Weights of a small self-supervised image encoder.
Training: normuon at rate 0.0018, 12300 steps, batches of 512.
Rows from expert 3 of block 7, named by matrix and row number. Rows with one number belong to one neuron. Each number is 500 + 50 x the weight over its row's rms, rounded and kept within 0 to 999. All counts start at 0. Numbers have three digits each. After the name is the row's rms in percent of the matrix's.
# up: expert up (model.blocks.7.mlp.up, 4x160x320), inputs 108-161
# down: expert down (model.blocks.7.mlp.down, 4x320x160, transposed), outputs 108-161
up.34 093:502462477535484496416405520500574499503459457564538502524532549425496496535476535516497507510418496522561536566516502486481529385577493466457515494540382518462464
up.35 099:490550535577511478504482588508517618610453539533552549381427505503384550485464522475455449531565591442572489371429476515522594462533497510457510544501573476488502
up.36 099:474491496527439537544439532552550482491450480426488559528527442476470504511391415434501482457478535549508545447520438626579550472486445556486498505460558392486523
up.37 104:530575478504499487435566524465583517570604476526538473504511580490479501461541423497505580528477497494475539563454435472491465469515544620481555534450462575490554
up.38 104:456508505545458538449516586597560466489445561482327467527441511494526441532450515491435478421521495490391522490502524531460473508415531482512483436541351489528538
up.39 103:498485508489465502401492528534461405471433524576486603436505372500424518557439548506622558490488429464441565502490480564398558509550476490470509584476449516524533
up.40 091:494487489532490480478532557510489553468543478539546419523444531522464471490478462510518485556545578473551571439479450475479534521455501411490472596421581514493431
up.41 091:482496439505411485426501500521513498411482446443560368546546442513556513570512519520565423476436589483474500459524517429606615541503554457499498436524470441447527
up.42 096:497630535456577440497601406479474471517480543520566452407545405470564536458513494501513542464524481479513517511468494540495435441451500386547552557514400502493573
up.43 097:464435471533577490469498495449544446516445573470531512501556452455487531519556528493534586525455562505456489428498486479528478615514428409489581506559564541566538
up.44 094:494455421452606636376427524485497376471497487482594553482573486528408513480477458481452471536432496461555536461470540551477520400480462603481506469561530476430572
up.45 107:497561448511546582438503473529509483454425496552435490388489470577568497424539418515484512526452525466509508389484487499520532469555481528503558533554612465507583
up.46 093:543436497510406470468445460583519395558509554528467457429530506444405555464496563540515534660443428526523515456538549477450544590392509513430477521460521562498506
up.47 098:535490386474431482446590499470559545510490470506535519579344483548592452452596504560451446600469505575438461542504511495483491435525497470511525485555420543511542
up.48 103:483475552572499538499543493523475463452525586510545556525506454462420458494547542506472497570513505670470473551504422466464522472467460528546481493528544565493511
up.49 097:559410521583561445490457552410550539556468459490474439639480419549417410522444545499447457515496577510512556564547417511491538456495568453522498525461441452551412
up.50 093:519452486534456526422506525472581543495474529532488494518452522506464564572471506490496521573541478513538531481484459406507528483445575481527547469497433434475496
up.51 102:515470483555499540461511516527572512464447513532516527570552477459501464437469559511452562520452403539473464506516467525515515477536494492517463501611530457488471
up.52 099:523438435476517513513484500492505582441510496563442550600545422623550533493628578542550611486531568406530497504458539449572609444502592543483489478437537484511422
up.53 110:487584508429450545527484458487531667500465503484517439525483487510359488498367410477430504543568517578519473550493447493594479404483551556504507422536541530508484
up.54 093:467512508533486541522499512552417452518460526540502533539459510615518533556549475549484392490578498498444430432449478483462568456451449491489466458381545511501522
up.55 100:523441433439440511404486486506585457610525565581450531537500477528376476528479495527521542463465527469567444474495494517539443457482448476488471497477565503511455
up.56 100:484466533522586453541489499491527570440559531497538476533381396486475567541490474511476494448515581522527501508567505337510432514505400552494471502457468553545552
up.57 095:532399518530449576547348463465480514476435523612588554522666516435439471505440540440433536541541506502491479482529548473575450563449586600524419500479572469451484
up.58 096:481446512382378529489558493470521524559534497503515534484626529432472505536470556511586426408529537491522594553494511504533511458432562472507483509483443586527529
up.59 094:486458533483539471551398473512521480480578519503503511439453565568466495512425582487513482504519428553488492507534510456447467502594468546487540489527558474536549
up.60 103:496473519531533447488512501508563590450462488436490496570467513547376539473464409449461541433497511586461492542480468536497507458609524396506521468466562428542489
up.61 107:526590503571453464500508516551576492490448573545570390530557512328590521463495457396522516439549517496531625430533450501614485408471448433512562525418482491455549
up.62 094:529491443565434497505410560530496496504536537404521577336556487448418466522468480507460476548509570480525495503486486508534489503549551445534574398469519476516489
up.63 112:475440515488548558533501469551493555496482519488518512512559482435589413563454521463493550537495409571474550463502476501504455411439525382477519508496576492520520
up.64 100:498448502474615547521444518547511487551548554466430472437565448423465468538532503476485563554496535495554518425483538475551536489539606490500514478465414433456468
up.65 100:496473561521542440489526471479588505420467447536579417544489478539418543482521517469509519469499552441481547533516466468509459526571507468487459475504542495514487
up.66 099:465532518468586547498496562570474497470483555456484556496568567542513539560532516439456535462495505456499522493498505484507545541493395494472537492436472481480505
up.67 110:499505484529528476346458574529504579534433536504451564553388553516465473513451490490502500489517521452528532456492454596479437476432458516504514572526505442525507
up.68 096:549436535460598519406457586513446508487461499563566440538523484440432348380559534561577479440490504574408520507471535510479527479543567421471457503494543477488506
up.69 122:492424486502546603489503513456459516480499533552534558484514368503580451513442469471497476460591507548481524486477489524535517596417536531468490547511523394477437
up.70 090:472494541519442464336560544544500509524518479510517576509529516483538461433541463417522499450496590458342567562494566505526538529519448562510561456505493474543500
up.71 096:536542539532482512577501521522464529441509479555419457505555537492489510408446505559505453580491476471488509528480447613489552464506542570501556549428393523543470
up.72 093:500471447514483503429493435472493527472565415514534524595520520494522498478536535488484575597513441486478462484487572483403475572513518475509500458478452456521529
up.73 121:514481526569559494426425558456548534538500466535487472392590467473514470527524485450479516505470509478553476484501528485491435491525518541522557461530535513495496
up.74 105:545490514487460482450565486580601617502467413608494460495571589474507503440524544517559480442481551512456507477500415466540483466523445503482482517513531516534422
up.75 093:485584538571475547516545506448454550530490479448498549458482518537545521479469470462522536554391641563544550459453489480464496475474548584550433569537462512470589
up.76 106:476515484465402513516493426522470432595354523498455534600551443494504424504588519516472473601476500537464533536515511534542538507483490521487488552548522555431521
up.77 112:509561510528514487539512573542496338611563522530451569456519578423612434533483511495468512584590440469455519556504475469596514497487493493500524479587498444490470
up.78 092:461522507567495561348480526539526375453524512471408438528475512490480462508471574442598524595456474543459521429516566537487512502382586481507453503516484582505421
up.79 111:543546464535506513523479488513469434430480500419505561397401453530462562565476548403530391560404559535495547544523537556570504519491495522476579518424545464468451
up.80 091:567555468546491595475465558451569563465543505502488456560437515471490447547523534517533526478473541459373525534508603451513503488538402409517517536507484508504511
up.81 094:504473389527549495470442528504508473564448498437528504463609476421484456471558552533521483682525510511498548499500545414581462525535475486502491508508544512514481
up.82 104:480541563409542458542559452495495453458521466432466422540388544469383510652424469526457467495547512431537484440463556553561471431491554352498438447466424462490528
up.83 094:540438506469636512519522556475521516392479444508525604540615560516498560473414513540516581623369521521548554552480510502474520434460469478482512509514433511462534
up.84 097:500412545405465515504518516485464558420514533483487527576396403577522593463401456545545539328522491585553567524443455492451523501403612501472448516514510472448495
up.85 101:494449492463453546497514501495484494537478505455562537554517487536450503479445493514469597576555530620513519557481556489564475449472537565579549453566482554489456
up.86 095:514458515515496532454489510497459520484530495500424471470537481457383537459540515546484495530500496490579567584519481465426423537529546483512483474432491438500509
up.87 093:506613463487501531389445457516488481430493509445466456494464505591486506506537512538495501486423432517526508474555432504424485608525514459521543455536554521533428
up.88 098:471502436407396461511473534537572601519541540617433441469579592483441529512492566450493508584454581452472538544505564482531541497461545444507554514535421474528530
up.89 101:490504476527534521418586373519526478482558464474501521531409439462389526565439551509512505514520549565450504451518412513426558491535510539517506487517428467460423
up.90 098:476457517478521467506531467518472454504446519510487518489635483545529421488586468487522495547537484427446511474479556537610510498541516433541497422453582412519495
up.91 100:527473489561398506660469446490481542448489495500479494492515518574541491435498618560503490497438466575462537519481503572492473559512531516497563534481496421488483
up.92 091:522474451480496494442539531498433497462488456580542534594563536528546526508555447404449469540520592481442498547522480551510537484519426434511524535585528566484474
up.93 093:499495615553490523435466627544493504488438509522441496482561438423498432564489447432476471463479467560518481406511453442535503496456565496517477537463435538477542
up.94 099:481513460573614526564544543488543442480539507512456366512562623573467474472498469419519600360448526528498522471562479507557489429520424502564495461476473500553557
up.95 087:507529445555540504506506543471508544483493480540441482487527475456468515466577560554529457491444405377527463481513539524533463467546460559475519441438485420532452
up.96 096:581461496525527568495541563459546421599498545506540396464472456472439497477524531538509406413529442486521600507548471540570489494526528569558523512465363523569495
up.97 104:537532524443349513499503485529518481538454465497426467365459486477554497434571492522472451558489510515484459464492538466505495518480519541480490520498382439487573
up.98 094:503562467526489475531599446468466537585599477551524553422553547557475555494510528479490579477447579487532553463509467580501461343521590544458559477411435494517502
up.99 104:525529512475545469510527547503513469444490480440531485484533422387542543508530469511520522497469512456488434494535470464501545477472499522527528512538720495462512
up.100 104:476478525547500439545575453449559485456500601455508502455503649455533457350450512502541487463405651528494573545499503490472463508489421433485571485506525463450507
up.101 098:565441480472473535436439425567509511476528464449539484435427450547484465496516484506463486480540481471468467459480543505443513547569574577525600528536429552505510
up.102 114:519498502443603501300420518535537465537543562493561458466413578488491480452517499565534524547472561475549444497509513556523415485467505396505508542455503469486510
up.103 115:464609487494564573523570452422473624447461542441497515502468606522498433549478490534501610474440546532436479473509546465412565439424589578523527570532538518486543
up.104 092:511470371458529499463495518488474502465435524467556469521551489455448427490523572505496577552473546496477645548440485578484551491544454533502492517472622553470469
up.105 105:434510557493418492554436577565581548477559523543439610415473534556493478508537498448444613559474443508455482565527537442437436478444477482506498474479424449550475
up.106 095:549447505408542497579425468494447464494575523459485480446544467529624509512508562440468476596440555514498518478501448484572475489496534522511460504447521533524499
up.107 090:496435538498529623586563470470581569521430556632518540474634506454497495497545459498529526432520539527556474479471476502480514500553449517519467527471437507495510
up.108 105:478470524519531459412514600433503588516516481515503538473450534487449468497449557536481581482506516566514463585537519567485465560447497396469483550492549549470478
up.109 098:511586527574401494535493547546533348513500424422578392542482530537461504515594417511489569548519543578471481393477504561465498412453487459517566565566595526439373
up.110 108:472475422539436422506528568439536477568489421452531476562599606495521510429475505534509554608428496552485532464523490497501457554457511492492483461438444493517502
up.111 098:495560473588526486466553469507539575516552493482411481499540412458505528398475528444496481469499517512537486479453500467603520490428549480552593531455500492452554
up.112 097:534518457559460573487486505525492568531439512545426436468492487413541538503453549420451463506515469475409477471538457518562533500499541517503471445435491426517461
up.113 101:533510493520504537521530526451462465471463497523446511527659426560555505436457424422411477535464448468510477455482469436495495471484606496561464520470528415490521
up.114 107:512532516586512571492430533441557499457520498531476535462521623358583508518517434502472537501473614537498481534510479493596436532448555586520499437550504474423455
up.115 094:491560420453452521558545532519532488453409515413533478510416470476480562451498516461530481524481479506535497443540494455480409503513448458502430509503387522493501
up.116 115:530481464518544460469478517465545480478549448562558521528492350507534505468443445470506386382458580517576464512556462471543481424472483630439514498477475460494474
up.117 113:486467552512488549464656607528584493510498561526447456471542485530461569496617473423479584485537478488410534506511443532565554532533466491504400507599519559501474
up.118 095:549503419506470490549512567517490447517559480526462560526611485493596507491472542409483379556501460562491468486552478481482504470573544487509451501542508524477522
up.119 110:496516538413587382499443409533524551441451512388468465504460540497534502501531545501528547549526588610512500478531456474487484558591500533487500496527506460508401
up.120 095:511377470501593474403471514474515397511410522549433462435540442548479462582485561537482518412526633515495502529411585468540483564503528454513516588478496506516493
up.121 105:523450523531409509355474571568515571489528447461484524354481478512526477556446492478499435523447471439530407516475490494569523431505552520523481455554511551492538
up.122 094:546599542485505523565489528578449494327429483501492497386469401439425552549515508487569479415540530481514551401551491486482488501489583439489504584442471471560577
up.123 093:466447553516450517455451519516486525514459509514467635506505518514481516478512523484455605583439504566444511461452496493560433481515457423481504478487491521438457
up.124 100:461451531409391527459446428459544570504510486510496620488609579473525416470428508416516533562464433557536511546462544376492512588568501600555454513473509471462561
up.125 099:498421462525530480575539577543513523517587515462467432490485473531577456531426532461479527501567485584505559444478545472580495411495490545474509515488507453486541
up.126 094:502580504488540545499404540497519433417480503539516565506468635460549554415478533557527502369483491509485480511490442518526452512462471499491455498499537459517455
up.127 095:506619458426384549465617455478461552426436479554461520451480506424457512520446503500485461549506509494536491546514563481584441485500451491523508452502533571488571
up.128 109:466535456539565539624539508545386515541515570510543504533473605475494490510446497424507521392525555608429504545466530526476508583558456544519499426428526558533592
up.129 110:539412490548435531421525480522441485443478430432481563476472595484479434562453462474474532572511453482554481576482530521576515497467531623514460527447478452525589
up.130 099:495383487514434478447475445481549482597510496479411573491538568474528405463572500508456556543507556438520566566454562493512538507507513506496512539541518522437464
up.131 087:486506546599468480510410486528450417469417499480495546482481456530524567416410533561490484545489503563475597467479495466554535485529555559547503416567517501484586
up.132 098:501566517433618477584505527549506489483428492501511522481436576438502529528559550550494505530460477521404521440503462473517586460526492386511477551476498495521572
up.133 099:474389466522470560576491482457522535497556522478405562511460543497557499499403453480444425423505504480494460446524504448602463470488542420470497480466476528507461
up.134 091:532489463476472547609593516492456539474542542444487575465503554570530498588560484484464489411491565491430566509486513499584447459508452499479576439465592464527472
up.135 096:490415501426463538536470401493486518514502552584463575483559564500573502516526482591525566536453489506508510563465594512522497497495439509555504484501531518565519
up.136 099:476541528476408456588527608478538553590527501469459554532564612567485410579487440499484542445456491545523502511501537498489489477499473522474631482432506484470419
up.137 106:472532555462453533457440369475505585511414527555511509497496644511485457487558484483440600615459518464559521430532559519532410402525412520514388432487507556549453
up.138 093:478458467537553525501491534491507508516518496472499539536597397471519429462493461471441435474528482471453536495494519456463390464462562386551583439596499508484538
up.139 105:501452535502519516507454580424491491451479464523467534437484535390363604544519478503410527467548444524481573482543512518530597545457424475497505589523512510478522
up.140 102:500558496507460415523628470564538446482499528509473492498565429446410558529537500380495611463540553513534548530505439499559491413468482483480571430546524539480441
up.141 101:493589533469559554464547516520515507499598435498523553496489537538484431459416513493560570431464539544428413559481614556511513413556528460532511542535564438498454
up.142 102:457449422552491491506445371538529464492491593606447533574530527575497540578481472437485485437495447549525478553568501423442504537488477518471482513498532520494462
up.143 093:550423506482491582423412426485549561546443499594502515542485484524590529535459576498478462491486513571504498538532464594411501493543457561462454529498444426526433
up.144 104:536507527433536588429608528505566417497517488573429454417438505444476516474602516476509544477532546506503452549486433466582426520487538473494458503417453458567482
up.145 094:473447479425447494409418513524527471513545588430451529496580538463505545507594422470563389474505522577527478463506486437442516555459535464516559495486458480517490
up.146 106:526536486463558504625451413447486449505547525418590536509543450531442501423398506462552507446556534528555568495531502479508459419522513478515549548461438472455505
down.34 091:470370565467502519485464471490523535486514463463423481504453513611568525595529493525557481558501505503433567516523484520538516527485463554509603498456525461493526
down.35 100:447520483551478538432535404457563503571592518593524612499539495430561528526417476458514447573592554469523369534554465557509518531511481546514517534437487488490536
down.36 101:468568644382567524439564442525420447539578572531472513491513532561480444454545482443505553559577480471460525467447452589540576460569478428419502437576474439465453
down.37 097:479469465547550532445501487475475538487564498473545557480588394485499423571595553536509475466477513455523434474548516535489478532490542553451522493540566417596494
down.38 113:567505514398481581557545495539522502563567497465452510587462581445537536527458516458430438582501546597471560484469484527520426606428500560541500535481544458408557
down.39 103:519454529538514475431563568515584508522530573508442497447591479461455556594421547491378513447481405514472561549553493489444519451532477481435590512559475418491499
down.40 100:567594451464470560495438583456522499427553501592474483520443553452497449460527408531493489575436546536536510550465512490503533414478534512457394498552515544505497
down.41 092:517463461528528444383455572440469469526545510479521478487536452532482459556599551533495456514503527452521469455548536590506486456475501558511459473514488492549458
down.42 098:494543554567551504604400486440526558491446531468545472456382458505526499468503477481532502452582439465497502611502486524477522600410528580497518535421441430604475
down.43 092:507488450545534616501476451497579497465496448454520455534433431486396544502465492529493465459411568426599479410618508577405584487513522512422498418428408552421478
down.44 095:452544490465518554512459550520474529544497569546588470435491484464471603545514466453506523455521437485448557534457564469540527493416529502609503517556371427526482
down.45 112:580469479532414478560502500449485512514584562514627525524550385541484528493507508502682583557518548510416524476543552612497472427419545487529572438549452521505524
down.46 098:404390530516569501416473462506458492472552448504536379424460534575411464475524514523483474561625453439509546514481550484607478448437552567493522459532526430480541
down.47 100:516643576507557467559543421479471494526531500595499445416532568522508552517429501474544481469461505446523538507494446541508444418438485561557502507496465500663430
down.48 104:475472494354522426508494535502457418420451434495472570533537566476545520537543504464484512501493497529492592492437494511470486498475455465529511514531450550460588
down.49 091:436541469461416531442468432533542462417559501587456510556584486556528552502505556507490449484572442448509462577566431520410508460507498446398534457462534511535515
down.50 095:529489492546482511430499449455528518482525565483439504530463544573629483464418440437506483460508447470418476525494493489532446540486611576481516552530392517521378
down.51 099:573428443544406459661595465467534543487436412487476506537579440418531495488463655509509482390495436458426628481484569478377510540524569533534536514516531539478510
down.52 092:504554501375462471518516587486466438475518604424494488530488493459521489493490381577453537624533579481449504532604485489483529590439492441533519495466444542502502
down.53 111:479534456532500505523540498551547546579546416536468442490488483489530527532463518467544490520530474524424448475550563463578457483505378539471412508481418515457502
down.54 082:432385514466517487475508494465479532430510488487519497640565492457539498540489515520505603444532518506602585503537501565542497500502502412527480473481553520462483
down.55 102:470498527552508430428434617504444501487490472555439480482496481524553480562483496461512579506649428473560501506465498540554434525543468465590482458475445651567534
down.56 096:482487574537516415532520536483494543488557445546506515477519477523517539606457445534544580525508486609520422545575516551589610472484445390503504442585571462516515
down.57 088:479559569618500502598433484515458470574551441536506524473374515491510600493472460476473432468485508504524480515568572540472519488479609585511504460427496508529435
down.58 098:539511595417442539549553415461402513485411530491444464403548538485541514481453586481482538495476616492495561566499506504563502517461601507489462524570377518545576
down.59 091:480513429390489566489495476459513500443524556595516502502517508428442413449515495514488496578514494423484458494568544533528469438589479568461475516533583434582517
down.60 113:529557508630487498439494548493425558518512495499534549564440469514469505435559507521536542577532510477464478570622528528435504559376464498498500495453482505464483
down.61 108:505445539444561532527422451558553487500482539441499450600484508507479562517534444554429470572582584635566523478505445461561508459516455511524412618518449494534525
down.62 088:604473534551534540427529409405615425424506530552496523442400446549479387455561480465466496539520447561511503570492432482535479525533541568482458524501532613438420
down.63 113:442486487594513459527602412482493535458504422519544409479522368528454531425553502508448497482442411504425484553492392552508514407551521502553419535534487547561456
down.64 089:459558523550520495541538594467432512514583443484522533514487402533557544500586495526568474398402507356471508461496510519579500509489514498530455524520420470475511
down.65 098:504514470451500479490477487447427571524477492529534512491480501588449502537590494564509494481525481499531540500494528470528483514484494507448455469516588601421513
down.66 101:547566481469528528550592519612505542616425557576456439509500493414496472464447533397450471564474438557536467471452568562483391511536624498523553503494513513541592
down.67 118:459624551508446467438432513457370553493494456487517514496494545559479414493435544543514539552471544473404504530466535502551540477440528455521518547527560540574520
down.68 103:574392503539545437469506501550471476540487421448415441428531537400482479535592450516516506521623503522551383546556490478493514480555447490523512446539547436482448
down.69 129:416394474559455525486526536463573503451471473519499541616542523486419501471464450437536498515499518489424530583517505608444536450523429423477620459440532490410493
down.70 104:514498511601517480477602439517495551551548475478544484508496545518589373443556489568429469457441547435495559464567525513562444423446512542567539514543533376595456
down.71 080:456421555626502451476549529443451498536497453539574538545491456490499489491527613494503506484463463508463399476534496590479426548502553531487521477563392528498554
down.72 087:438490555552460550492463472477480495470437400545483421504624497509521527604534462451505460504509564540482395551521507526461551458447543500483555483414490520459483
down.73 122:507513679522518500445495479561532567440503458489424444670581532473468582486514580424558496450521593447580478500511547488463426517543534438494514475606542537482581
down.74 092:446525464487479450533459514497424481472506538535594578492433478450452503526582579563532404479495530529405598427533553552448550498466468552496506478509521410451526
down.75 091:500310546520562550467653418528510489469488485522491465390566463446490554557497454582549523431443629505558564455567477525413496513556472492481425512436450407431489
down.76 116:505378515514489577536536532529469458540529512396498468441466536437541392535490494496545422516389453510566557513550494519606452490441500500458491499549503511486600
down.77 105:546541470516510549610488555538465386499492496551513356481540447393495479607540512519502487467429509502535458552522519575534516470569583509522511503587528419496529
down.78 100:513512494466506523515427532509569542489492466549472497529568598467491456540469499461541510535511478538552420447473444537462516410501482526530518488512546536490487
down.79 108:457463546471431419459493459470546571540509489543517452551554599471472556617452547487489458473530468506522489484454521451497544598354484457348500534489415510481555
down.80 090:516429487422612569487597429572481448460498566510410485475540494408435457436511474472521543396512511559490572403532602526548447460540467492554503454460489557457504
down.81 093:530592496511467371542478561460499538444490452514523511428419501559512541448481585538432503511467469473484488475549554432496618455507470486470499484457500503557505
down.82 108:491524536454545477522511582387510377500591526545467558590515475458578488506471499446520464478531483578508449457536475510552502565476603530480519514515508443491543
down.83 094:514444498517463541530526534570507423614478533507496461454492538516448545532553521511461408495434461517573564538561535570477506491470451465529460489486499344543479
down.84 099:526471501465464424556532481527463554512475500481436495511513553490424554447507510521377546432517542531475566515429522503588524518514559457598468514532520541530481
down.85 103:488483513496432532481443509514531531400442461463445498500453434616379514461445504422539433480626520537512473485467477494535519513556490519432510508449554445452615
down.86 088:550561418494517587616471532521510557582580452468538534443555620547463496563536546480506509534493519509436469549599489473512457416527551505463534574519507494481459
down.87 100:509422481472490431531523505521468408637520526430504513548484529456513543468515570518555530488464469465435523524481479497462507480536500462438428454558502500475514
down.88 098:586578517554524550535485425542488563531507476470485486538604593576491415459480511446555572522454438471540571423585620402472520569554544552528497566465570486556458
down.89 110:498508522482386544588453435489468468448507545501424490531526510579536406489515519500414514603527411593458530564532512501432470524398494499428509619542495500530538
down.90 093:524478548499516465522511498519450481431465537486529533456534443444504471440440453485497462425463554545523588483489442483511530524536552488591531488544505489461555
down.91 086:465442521523549578488529519475490553502521481491519489515549513492489528420519454613540559545555502502489549519661507526513509555521492516495449458466559462575485
down.92 094:519438486566448503606350530463428538544516436496438577502513565527464434485506508393525479522481463631463442465507486456503569457563611546496422498469544500494443
down.93 093:584462474539539504473507514571367428557584508529512502547416481451570511470499501558560493437532461555501433521430509455531541612490537445523535524465481552530455
down.94 084:481396532546366543422607482536447535423557473528472487545523579439496568566551466458498467441503558592503582529553493444469412540430534530527430566494478465500531
down.95 082:525526419486434440577476572470466458525489514630557594501480470369510493539520516510401532476570530492492587489553458461428542541532508561400438538524487511518410
down.96 089:586548500460484552485496568515548546449474406443497553597510550571545465504662529446550572466501541445614456473478530527443517459487440561468548485418449460528571
down.97 112:455513533476471483496506468546514497539631580553489565490477445538559442415520511440498488506510457463491490558467523550428501467549543561549493598570487474370515
down.98 091:442452476515534520528482525462502479447450486385538537494520573365411554488590511494444425397552500528470592493458554407467500479454501462528479465429578430451501
down.99 093:494472410597511486428433507479497450547449493502510488493511551483443451492500596419491428463575519499470548542405480430490530437454497557492524587530484410540585
down.100 106:490519514480549562475543551523501620627474530478437576515536489455535493477482457515538528510530450525523434499498533536516418494445420591445556519333476538597471
down.101 099:512515414549546508567443495503518513468478480405530540481430563513532520461481516527447443587529531523490474484394603521536417490446426472450507449489492421437506
down.102 118:522490545534508481427492451448470457538523462564477517463524486478505492473421595513425467472518487516459461510534515447470502577463566561429567551483596544495539
down.103 111:537514492499469448550410484429571537572497506388435527578465494513456503557391516431516580457493501486476421435584529475449371528483461525423529478511499505518656
down.104 086:446555455479477543497481486449494530581449461546468445505477495534496479497482481599471532509544499491491513572463600556535557436543502469538605393438542499494492
down.105 103:430509567393510544472527486491529526552498492511452507613460519452509476482519577525553433484490507422463497579424491433608520504508469460530507467462515543536389
down.106 086:478442546465519479368489482460513434533584492484477479541431449461530430518405539563525509559458476506505518467494445474483440514535539528514525533486519438448525
down.107 091:462640506483511563422498408511410518480385485527448438471532492540509467551535596471522538454560487528451550514547468544518577566501499498547536525473523490600483
down.108 105:522438452606433462474549464478521537518630462498530444538628506449477432423430485536600580471430464472488496525437553488546411513531607525462460570491393434447534
down.109 094:562471409554525461495512481564472493473504455523453469501523585455540533519434557493573469499505492536555499392506502514526564423453473528465507457474450479566435
down.110 120:539478453463428446471456486508495519519462511445516461458606504474428423512460466522416568465504512455491574450545457567552500449506527501410430556500461511463477
down.111 096:522536522481449533588526530554424487451526452471546420472438422552596435528476502503547527475501530463512462494511483473610391496510487527472466425501579455503545
down.112 092:468508509519529532509494433423473484485530550564487534473410563546443441434495489455514510516454423418535473509503576443493521535529531494503519543486509449493519
down.113 105:514519496479530413430502487491546392400566486508447476557453460436551464557505560520495467528481427400481469483426495456485454576501443524508488478482412481463548
down.114 111:486502435454523426490481436438369473334502443464480516485593446444388424512498480494496604545588490519504466477401538444565459596506524439534494598558525516595527
down.115 090:591474464479441554498486516420535450447488478481536524477515513492513482526466514480473458532410639518500394551521464502414474504501526467463555472540553509452520
down.116 133:468520533393560493433483502470469533501461525462472540540540531487452545556498512491474422529594422540526451447460530434601451463441550468602486562614507514497535
down.117 117:412460526488526513529498467461547597581501547509508553574441526506439519448605527547620615470439503434425482544424478446514414509484470501429432519511482462492511
down.118 096:562448428527526503500437584538420427492455458403542561544536465564489512484491569460484561461554487487488495539603491353472563535519504459452511462575571539432499
down.119 108:531428539569461556532506480470528505502459567524484460459472503509532475493447581498457518454534495451410454502459423553433450525510504429475464485539405553472493
down.120 086:482381525452470510608518526430517468537517472468457547398493538434532448497576501535498553488564549490457472469454423515437450485471525457548463445529536552491523
down.121 102:498509528433476434520557466543480554447480527438533444549532503519436607449444586506511443487496520492435446480495491590523492528451465512468531473497465464482489
down.122 088:484475509484447451469521597583543395564444511475408389448471451396486493513581466601426440485514601475534474431500512555477497373483560449573600456607480413555494
down.123 100:456547593496523430526439474582507480484522515570461445511455513511541449439480401424440468514506567461543442390474480539493555499481578442481491512620509591477497
down.124 098:475441520569446428440533502490528441508539547418516578482504479526425540577446481567572492510474487447512447525575529431521483378499527513489566507545535441504471
down.125 090:558482543504478513473496489449567514487523455557452439308492486421490625457548509504474458556530488512535469479476489501512513539480449485487550547508603431507495
down.126 097:512575482552457472479566497409376487434443467437432527468475501525452442386546598536534431464445491543508450510618463486447534506575475495443500529497474527488504
down.127 083:426498549479514567536548500476404436509509465452481493427501412500527564452533502467443402531423534466550492474616478511488466478595463433485422424526502557573389
down.128 123:476497454513601480452494483563598506517551457564481520521451438526406447585458542471521454513527457534571473496547527568445506500487560418570484493500532476405516
down.129 113:530426463566505497542458564513481466490521469471485486491547479395509545558470549556514497449579484483497531447455549434461454496530542535464457578453525491457631
down.130 096:407483433429466545580563512574492474430555504431515562516524452499561483533483522456452538563554527478496535541637461464498542531436509498586485581453506393447571
down.131 084:588521518644585493586580456583494399428492516571464537473511448545377446425500447507454428500464613428519512482479478480548472449445488551512428498481492549458443
down.132 104:552443517541483605518444593484397531555543383539569591422484452512515432519464387496529479443607426485438381468496483548561532423481613521456503539423448475483522
down.133 101:422536511466417502527525503505543442322478457509552432588495543401492492442514505428539562488470568494458473532498622503509496485482475468555547466490540536483558
down.134 094:535553510595430472428479520484441580693450506563525463472502533474419536565539469425500502557428541467525476513410497483580420490458498418457462543513508454558545
down.135 096:439472457542480521485392499530419566485543430531512536474453466518563455577554494585415479502539440520425456439515525483532504563506497498476482595481466509439444
down.136 097:377554490473544551471465475559447474447493510451458391491466510522463468459417542481429390484536550500521504387504509524439525550463503523487532526492447549412454
down.137 115:602500560428551390501490508568506563523502515532519550477532503534516500590472548468490508521505509568562549480371454537455491481489459557456464420518462535503506
down.138 091:467515514562547538444556482445401514490502507515557498531509394527459535473578472554478492507523478435454512455429513502500521519411438467511476474548531481430419
down.139 108:457583511497474568506440549569471555517545576512528442500553484554537548573587530465575490487574399460482467559575483510458621421455493471508428502547485545511640
down.140 106:454530470518476556542553510555533480513464595480501426504529443531548541491533453582495446479473505487487549527503481553501407488465450497457488480586402418439518
down.141 100:492477452532541468546509476436489417558515481369462442546442522539547413482538534559487456443516491452468436511411579514479540572519532451598515532471592532436560
down.142 096:474420435528541584540518545480508450420436509444481510497492383492432484584607542470480474535512511568537430492554559473422470528560404504526546493524624490460466
down.143 088:479538448574547540581530483482511501497420536552581571564517464531577484464540441501447481410510580537497471521448477544510593535496496555468530432473427445530502
down.144 103:455549518460558596512504451491415486490528465476454503536603519471498445588510571576531529482537456516443537495451460524559524431564537540544522513494485465488415
down.145 084:541516482538485340615535515457572493481505459475534554517505542503522516507424414387566568518576491470562535543502472446489490478480580537483484521498563564496428
down.146 104:468550427534477449579519558508462534526447527516586434537471520496450430560436476463557393506525507570506532507444488443574533456467503373564550489461417456534494